config = dict(
    input='log_mel',
    parallel_block=False,
    optimizer='soap',
    beta1=0.95,
    warmup_steps=190,
)
Rows from block 6 of a small multi-label audio tagger, named by matrix and row number. Rows with one number belong to one neuron. Each number is 128 + 32 x the weight over its row's rms, rounded and kept within 0 to 255. All counts start at 0. Numbers have three digits each.
After each neuron's rows are labels from the 100 clips, of 14976, where the neuron reaches its highest value: "strongest on" is what is common among them; "lies over" is the class under the peak. Only what is clearly more common there than usual is listed. The data: synthesized solo parts of chorales (CocoChorales).
# fc1: MLP up (model.blocks.6.mlp.fc1.weight, 576x192), inputs 0-63
# fc2: MLP down (model.blocks.6.mlp.fc2.weight, 192x576, transposed), outputs 0-63

fc1.424:062130140106104125107180094182164195125098113114150117102113150132098160169139157096176147079182095175099104152132075146147149179110114089156072098143122117140104133106113095089079153111092124
fc2.424:100113088111128120143116123064119132112088096109088136094132112162191126096138118155059120181110162121179132139115188166118150093161139141083176158123126095118123133145155046147183129162182178
strongest on: note D#4; note C#4; note A#3; viola
lies over: D#4; A#3

fc1.395:158118113122109174144105143109191165162129083125161095171109118188130159154034145176083188145142104159092119162200135167157094099137106110132118103092127175129130128148190145149127085108135109
fc2.395:170156152144201117143107084138104117119120116118093126132102181113111105048124146133175116134125105145156127123123113179090175146162158140127142167152127095171152149144132128117143110196131161
strongest on: note D4; tuba; note C#4; clarinet
lies over: D4

fc1.510:083122158148147056057178137093202161101122173116119111113089081142116085141160190069132112079127146115138124166114103174079117144189046138151119102128140144151099126116114061160158131132093161
fc2.510:118129128152216129166155145100103127137055125098111164101150130144182164093121121147112112127109132148151120157113153146145157105146145196056128170134158084141142130151177159072178132126167151
strongest on: note D#4; viola; note F4; instrument: clarinet
lies over: D#4

fc1.527:105120178101098131097100115105164159107156182129121119150115113174099167149075169126165111140146165127096110101130094153115173133164121112119141100119117126088075149130048143159122098115125140
fc2.527:151107145109129128168126188144127093157156158130138146149093137118095110134106169119158160109144215097153081090141148146098135129152052135176089115159079112188117089129164140136126108159148109
strongest on: note D#4; trombone; note F4
lies over: D#4

fc1.30:126123138164145115166115073172170122124105109127175152147128126122095085118093085076183156129148150158154100087113123130046129152137155107102163129126138131127134190124147122127164147140160112
fc2.30:093145170128235107106140165153096134131130128160108138149122139102081123126185100098148152174172078106147146157146143132126124117114131059090113104125144123101057118111098094130081097134091094
strongest on: note D4; trombone; note C#4; note E4
lies over: silence

fc1.494:148146176035150116100147170096096110141145111131136112153081105130084150147109119155085068137188109177082129108161094118139073137132163126156094115114104155160102137102146152160126037057090177
fc2.494:171071168135151175207105129157131119130103118120107103092109169094145123130112109144185164158081149141158113113126108127146148131116128140130085124152095105142093157167081126102151127194172144
strongest on: note B3; note C#4; cello; note D4
lies over: B3

fc1.484:179117097130118058131129135167127103059086116134169066147120112122172115175124099112156172158116132092153143167124129134030097170102121098131224134123123141078117083147134115133122137151138153
fc2.484:143105137118183130079135186147127115151135121142120084177137129116074115178130137085105167126106111097220135214135013123125094114128128130134098138115190104082122089092117101120104110126116081
strongest on: note D4; note C#4; bassoon; horn
lies over: D4; C#4

fc1.332:115087122078127116166203162096188103149130162195185141156114102140104135196094170066113128191124129115116129098156065178138096109143130123171145130055117186134135106137187147120145117136135106
fc2.332:094141108125198122142166110126139073126096142137065125127139061124110132154100077120182117136166128171162137119114039082154131136161129127148059114134113123119116129142134135135106175058163140
strongest on: note D#4; clarinet; note D4; tuba
lies over: D#4

fc1.567:156167130123192135098129175139110160055152105134174142149031129127121123107108141140111154154103052116125115078095154129173127092111142160165191154136082127128134090186122162149154166104144129
fc2.567:171163154118131151071125168125128145180130109097161124174106088109120110110060095111102140142083151168137110137129100103125097120135128180161163186133087158125124113139081091124143154094093146
strongest on: note D#4; note F4; trombone; note C#4
lies over: D#4

fc1.451:023144126146144092165112150120181128118094124129192097130137046165124095120104117069102202184127157070122138075126141086135149126141140144142106120132146131120159141198132117153160183170165082
fc2.451:122114088101139087118136112095118131086166164138074080176129136167038159151139060120178036119140171156149077117098213083136180131085145132133125141118068254157144150125115144122118148176130118
strongest on: note D4; trombone; cello
lies over: D4

fc1.495:115124138150114109107086158181116146131108137125126111162088133157134129176127086128116099101146134086160031095160115151169128077162154121119132092130138147142128123158110145103121125087100079
fc2.495:142144140119139142099119148093134171178063089113203123132113132122159166137090145101067069044087180094101132115076138126137103125151135142103103152105068095127140146180135107109187145112186121
strongest on: note B3; cello; note C4; note A3
lies over: B3

fc1.137:163137098139093086122087211154169111113147144113042203117123170106076139125131116053221166101157134068131090122166078126147133146163126120120115134130127100154113122106114142090137128113141118
fc2.137:112126113078097151160166103144162107123138156229137127079168105100199100172128143158041126123106175116136127123119133134157088087143130142102128152167109148135094150162134128117176084075093108
strongest on: note B3; clarinet; bassoon
lies over: B3

fc1.363:123186180052126126082128063124103199108123151136086125159141144163150173082124124196171092101145171128091189049104164186189124120083104136136143205130108124141148104112079124164070128150123108
fc2.363:101111116137084095125205124102093142139162149072074180125145142087096129107103126171214064077126160151129149123139149107119125119113154108150095119130111176138171116074068103170107185154121111
strongest on: note D4; bassoon; note D#4; note C4
lies over: D4

fc1.471:065104113062172129181166146149065113065111147137118113126127084121096114101133114147107159109131074148185110142163131174104147115079120132177212126086120119117088142110164153205155070130109181
fc2.471:136073096150195148124103165150113131151119111159131173116174133139091133148116178123120138043094170166144137142115080129134130151125090126141169113117063116095130132140101118131156132162139074
strongest on: note D#4; note D4; bassoon; instrument: clarinet
lies over: D#4; D4