From a checkpoint of a small multi-label audio tagger: depths [2, 5, 2].
Rows from block 6 of a small multi-label audio tagger, named by matrix and row number. Rows with one number belong to one neuron. Each number is 128 + 32 x the weight over its row's rms, rounded and kept within 0 to 255. All counts start at 0. Numbers have three digits each.
Before each neuron's rows are labels from the 100 clips, of 14976, where the neuron reaches its highest value: "strongest on" is what is common among them. Only what is clearly more common there than usual is listed. The data: synthesized solo parts of chorales (CocoChorales).
# fc1: MLP up (model.blocks.6.mlp.fc1.weight, 576x192), inputs 128-191
# fc2: MLP down (model.blocks.6.mlp.fc2.weight, 192x576, transposed), outputs 128-191

strongest on: note C#4; tuba; note B3; note G#3
fc1.425:162133162089123155085180149120159133134130128138072201138174115153186089092107124116188136156098172161090133126106130167084093116126102136135190152102174131131129128134065098175151144077113090
fc2.425:125099056061098057089144165176134143139185131112124114156156081150155085147122121130077131140126113100073139163133140073134108098099131107127077141086154158116140060119144174150116186147185128

strongest on: note D4; note C#4; viola; cello
fc1.120:110132141197156079145162127143087167153116127127086175133127123119157127119065128132146136128184103123148044113118069098105139123127092147161097134164127127159178145151083117134147126115140149
fc2.120:115226158119113173098121095121155125112135096150098145114131157090123095066158127172140071096116122127170124167097137093156128143064051130074108124101127159127085125151179158091125147128118124

strongest on: note F#5; note E5; violin
fc1.482:092115087138122149087072116142168113123073127057168139123091086141098131148167109111131124143164126148079125095096104143133213073149000075161157106152145165092121135114083133060129140107085126
fc2.482:184134141145130175110064127150139174069143108133139128113145142090138133129160163137178089121154115137127124158129128131169141129066127076143157089082105096126103124156071213075129161138127133

strongest on: note E4; note D4; note G5; trumpet
fc1.407:129119145230116163133102121166151119162166140115157172148074120129059109185100157114117082112122104178099139102149159178124102200132155112079149145146107091128118037097113095167100096068088130
fc2.407:049155106110122143133116082150121102162107157147137137113075130152141135170143130193136091164082111142116130085080104129101129165131131150088103150177089129137100100151125145173146085134107154

strongest on: note E4; cello
fc1.2:062075135159098215132116078107129140114071086186127123166174128163164175164145139143102172134154122120148104099130150124086130126131075098203135149135112143111128231112117089088144135138133189
fc2.2:118126155150104161126140135117135087080164131142160115101118134090119103108160113106214104098102187113149196140090164125109153111114106120107110109117131122125083133123056129130136158141123168

strongest on: cello; note F3; bassoon; note F#3
fc1.179:134106110134138099141150153123133161149126127106137126125129144090100148142103123125113180133129071189118063136078114124117181133125196073110105113128091125124130152157152061135106068085109143
fc2.179:119128153132132069124159132114068118115155139111123108132130135122131112143100184054100131130128079174065134110170125084073157126137118135162117082143162121164119095122152124183123062114100142

strongest on: note F#5; trumpet; note E5; note G#5
fc1.118:084145132149146143128139131119157104124142144158043146110142134126126108091122175090099172136176140126080139155103057132154131094138046145125153162134141121128116121096109094143119102124084129
fc2.118:111083147132130010121165181203128126117137144126059148126087122029183081121091120160126150179105121132107168191145114101163104120128115180142105146117145112174106134122097110087140151138098115

strongest on: note D#3; tuba; cello; note G3
fc1.93:085143128108045136164133131134162104147151111172111084111160085174098123129149145120095063150160132066047134132126148057156154064130123122126072123201116116110128118115214113143132058130038133
fc2.93:126173096158192098125177193104130166088138078161081144134077115136110139129077073162122128120167146114144132109183131080133132159162111153101125117143111107176234112073144152129162109080132133

strongest on: note D#3; bassoon; note A#3; note G#3
fc1.14:151121158055101154170063134163101107127080142152121128133125195166092136099131093149091148172095147135030138113129110122123106064177104076149108096148055159065125185097062156126144079175138172
fc2.14:128114195124088124127086128097202112172149147126127143159119031129126116155091142122164146131154101162021128092130132121155129140132144095130092106153121117102096181097131137141120136067161167

strongest on: bassoon; note C4; note A#3; note F3
fc1.529:173128102149042145150128091226136179145051112182094190129116133115185187105124131136134135118140114142133094184063111132119076153090108126097130041160144110097132120109186129126136133094137179
fc2.529:154109111164140241127060144074118064115181122195150087168126131162132102129166127145116166117171125148131125168142141151088146138171078099087074117119113116146080100075145163144111141132154170

strongest on: cello; note A#3; note A3; note G#3
fc1.277:101130116161120159131140173150161174139141086091103168128069152155143161149159156116108113138089088118112063123102133038114148119145124081179160102179134153094118079084127125103189155109104121
fc2.277:119138142157096134128145098110130107094165102124147102126158107120129099080153142106149130083123151106160121143105129098169128162089122136123140114085143135118138139133122095102164199117143110

strongest on: note B4; note A4; note C#5
fc1.403:068114111183158151126098092157130125106144124097114141098102117129122143138127074155156121179110033125150143185131153159132158141108145157099144087140142139032085108110097122185158082131163119
fc2.403:099144124160106164193057120126152120093147126130163142154138076148142097110155106124158087120085161111160094091049193167147119131115163131096133113129143119122064103140103179127118120138123136

strongest on: note F#5; violin; note F5
fc1.174:162167135189125101166085119137097082115113134159079164067060128153112196227132157124122089130117126110074084128084206148127106124140061081125123113175136105156170137092147097127112093088160136
fc2.174:098218116121092136117123129107119144122121108141151103124168126158046130115112109049121129133133105134094158148112152116111112149221059143151164108132145095130133124201110141148109129156119164

strongest on: note D#3; cello; note A#3; note G#3
fc1.411:122159199109079133172042147082066097129112069155095096171148097130141193127141124129105183153137140127102105146097188108133129124118133108118101086173087154112133120135081173102087141176152156
fc2.411:107069219166103102129100129166167209156117090118157153118109117151093180115137106118158172114129149150101098127157207133131154165107159076095170105127044127123080180099102139101179146139142154

strongest on: note D4; tuba; note C4; note E4
fc1.297:185153128130143158150189123105099145122115118138121087135139144142130136113118104153160111142138109103102109090079124109108113110179106108164102082153120111127128151154210121167204143101137164
fc2.297:182103128096132209126170067145117132096181114147153138134177083136120123129146082132153105086151140176138141112175167158102112139147139126058113077212136107164148094128091146166128121125118131

strongest on: note F#5; violin; flute
fc1.345:144160126125105080148129116098141128125151147148145133160080125157092147160151082147133120123131130113109099130161172126080172167132139143121129163121200154094092118072082151125123113165123121
fc2.345:156119127171129116163233131107124215140074127120131125075143093163155108192111164129131109179157127130102066100079062184075070145188153126161136146102077141160130128142096122151132145140120167

strongest on: bassoon; note G3; note A3; note B3
fc1.47:146135071104189109096101073139121114126138110131154160144102152137194145217124131131114132115081111140115127106130136131169129176160080027134172167119126143175136151132167099139126139139170130
fc2.47:155131139146122167140128185106113081088137133131126162128140123116063124126171120137127144077156126133121164149138107134125135144177136190099152138132169110119119134110148126156131135122133181

strongest on: note D#3; cello; note G#3; note A#3
fc1.382:077104099144133141162137107099098140130157107129132092116181028155117156177133127105129080149110095107109076106105140116146132108104123128181140116157104137113084100169209116141129072143048074
fc2.382:099175054170096210139172141105128126113114081130137119123121148102165120109100110114109113108134114126179126099157157110170129110140135113125143119137126141201223095102125136113143126107169130

strongest on: note E4; clarinet; note F#4
fc1.239:097165118103141095155129065109172115078060133150093043151155158137116120122161150148121130128107126129183152114099093145117139111218121108180081128073070119115155148151117151123161094152159182
fc2.239:133119181148206139127160137191160123178127129088172166124160103084096119101152113106135162152147155074104127135119129168142126181108091089133128143102106117109136194211119127148095120123159152

strongest on: note D4; note D#4; note E4; trombone
fc1.440:092199116124107140114104166131071127099141143128107125129066120126147146155110090147123071159114125155175090140193127140105093082169177102138119122171071123156103101076162140167123105080157147
fc2.440:139127106203110059110152166138149069135128137128142137115095058121172134133086119126128106146142066122121126140106093137187072105134125090117188125106139134131088137125155134110175172130081179

strongest on: cello; note C#4
fc1.154:155137113157162118081059052143145177137058211119123097106083190139103181105128102118115134137159085103145117154158113098070129127131144138101110143109152120148171145130127153170162098094166122
fc2.154:106133162169159140112102123092142080130132078097151133131170159137072129108157110092120105095144136133135160171065136158135177173123163136098170131112121128124150121134073115145160152174103133

strongest on: note C#4; clarinet; viola
fc1.550:137123164124093065071149117161137116060126091144145126111114119115160110122144138128151101131097132083073115124183098187133079153096179149061114122177139116202123132111113110154173107179113145
fc2.550:141127071109138099110093158182147126097113088120132116148134125156154130130111133120140104116138118180165184092132092073139141158144146156108153107107109146156093114140113183111146111146187063

strongest on: note E4; viola; note F#4
fc1.255:107108162128106059122099132094109111076057088143121134148148141107125158212154151109092123153163088108139149090145120140108172113160113125138125130113118112125155213108125122155127095098142115
fc2.255:125161106140141174139123100129178117078144125130138141128151104099091108116140087113156120101087080093131214146096145121125138103084129114086143130141159124071122120129076152149144102188101151

strongest on: note B4; violin; note C#5; note A#4
fc1.208:241123151112082156109126098110122141127094091116080071113159147097157134137092108124122164137087129095173217163110137149052110163131078161106133152162109119138118107134121102109099111188172154
fc2.208:113126139104108086134149159107058058121158120069148106124139088164095157161109164105117109128113100136128128139177161152135142145147132127122126135167165159122100092009030078134100152171119129

strongest on: note D4; note D#4; viola; note C#4
fc1.105:175081150191147118133163153122069167134101070112151118123132102110151173107082145091114133130149140142110050167134089117124079108104155106153120164185153126152179088130112146129124122072144160
fc2.105:101136159082155156093092115170146083128122123172067191119123129088196116118179124182138091142129073115145136127164133113116157185063126194090128132135077140157107125117137176068132125123116169

strongest on: note E4; clarinet; note F#4
fc1.213:147100145123126140182092060144175149106117143146097095180135123128159122191117097193124179107146112072103143159127096087118094192156154112139118191139115142094140169097143122141141147069161177
fc2.213:155129159128143153199140132111127138134129112132156105120119213103093119105161076110197123090124131106133109124118106103125134183137145198121086135107177101154133142161118169131094124142124203

strongest on: note D4; cello; note C#4; viola
fc1.293:123155113161151143074101114134153125159098109129167112102132127073177149147183100152118160139083112070154093157160109092130098164121152105130118154092101109109133117128122089182151160140143208
fc2.293:079094114104167149114127126135125083140149143080130141126205036107154155091111147117148130127100165166166128124140158113129142131162152099119113154111176140140098055103121138135117098135114052

strongest on: cello; note A#3; note A3; note G#3
fc1.32:134146063157149134118129123173137089104107172123147094130138113093160133088129126140153183162149108163141142135097123167148092104149135077124090085130053147182164113121167084150165179098108171
fc2.32:182115068115162107141171166079126189130080132127155125134121166138119069129142102144141156159126104160151128161136088178100113146111144114155108113092120132136096133082109088131083123114202119

strongest on: cello; note D#4; note F#4; note F4
fc1.87:154130092115076112094120105054105114133130111135109134159147119108100191153115144166134206093130103072142184119160141108110129142108077183109121100086121099118089156134099130119125118084113127
fc2.87:132140155105084076153129123132117163114125131136131172165174108103105150098153069156137198091151100093172138133154125092145114219100088106090118207111085177106083150130111161125169100125131144

strongest on: note C#4; note E4; clarinet; trombone
fc1.102:096084126147150110104116098132101099166143117115095081147103133094109137120076086122151152115121128142130186130200209149124151132137149119101131121098099167169202118154129161198128092078061113
fc2.102:144105123115116113118149125133136077189137112123124086121152127124144187077123138103073145091141145125120170179093117086141151146077105137160131117131134149127135188146100154157119156126137128

strongest on: bassoon; note E3; note G3; note G#3
fc1.169:206142132060104079096086175117148127089088175120107141128096161137146123127060125152080207087179142116138157131103133098101107126096092124138106168107134110086127131111163146095131197117111110
fc2.169:084136124141137123194124103138130109111130095083141117107160120154134105146113148149111083121135109141092134121122138142110113119153155107074111113148140116135114141137096119161135081122125158

strongest on: note D#3; note A#3; tuba; instrument: bassoon
fc1.491:166151104132132125139123161231093161134126119118149126126136156112154123155130115147125146157137135149124122141108129155101110090142101117118134092127142102094086141106114148100131145131130153
fc2.491:130116162155158167097117123126115137122135104128122153131143069128061078107135125149145117099129156110121110143119105112113114136134088148118099129125131123075152176081133130167127159097134124

strongest on: note F#5; violin; note E5; note G5
fc1.113:115135123092098152130089094125123136064108093137128123194157155145080103072158146174137106119107140149151114165090153113135184126175151115121118157098097170091152152132129172146174110145121155
fc2.113:148117223106105082091094150128123153164106158164108162069117118143125153175112104119115152179181115102083110084170161175122135142168066075146102128131068138120130165154109072145131138097140112

strongest on: note E4; note F4; clarinet
fc1.575:126135100090131135133119040144132143110160150148134128161119167113105162197125123174083136161126152117098115110146029116152089116119102156165123179135101136027135146098127145171129100138134199
fc2.575:095120166091069109141109113106148173088170105128152128145145129147126120179136127209150120122138119120133094115147099110092096094146117229140043131138123137123155155141055098144120159146140124

strongest on: bassoon; note F#3; horn
fc1.215:191171129131125151060090128114171104097140088140164121141131163122152136125124106178128125163155090134135099174141106144151147141063067063095121149115140101160140145101137121111185092107150147
fc2.215:087131104126149190131167136172135213135169108141153181097131143085112072094112135133154087098193136181137110109186171146100132120136150089112110146133155084150126135091183119196134115119141167

strongest on: note E4; note D4; note F#4; note C4
fc1.130:112099153155165155136166127119189126100120145101084119152082170100167138118128155132125099135124095131141121065118121126084152087111207114085146106134097143224120190139099111181209114169099152
fc2.130:088188173127121162124177145136146174098139107130098119154119159140152158177141199107138129120133134126156116079135146139135118138128114113131137108164122148137127173113181158103081104063113137

strongest on: bassoon; note G#3; note A#3; note F#3
fc1.91:112104120181170161111124112126160070121136104158131138176131106136118119156164198128093069083069084154109158119132224103130090125144130097137160138088136095098134151093074155154165120106151127
fc2.91:157132117098161109163159134161075081090127128063162122085144073139128169115149167087120102087171112111082142140112116118070107147155107169139145129117131142159113146127189130119093125126105144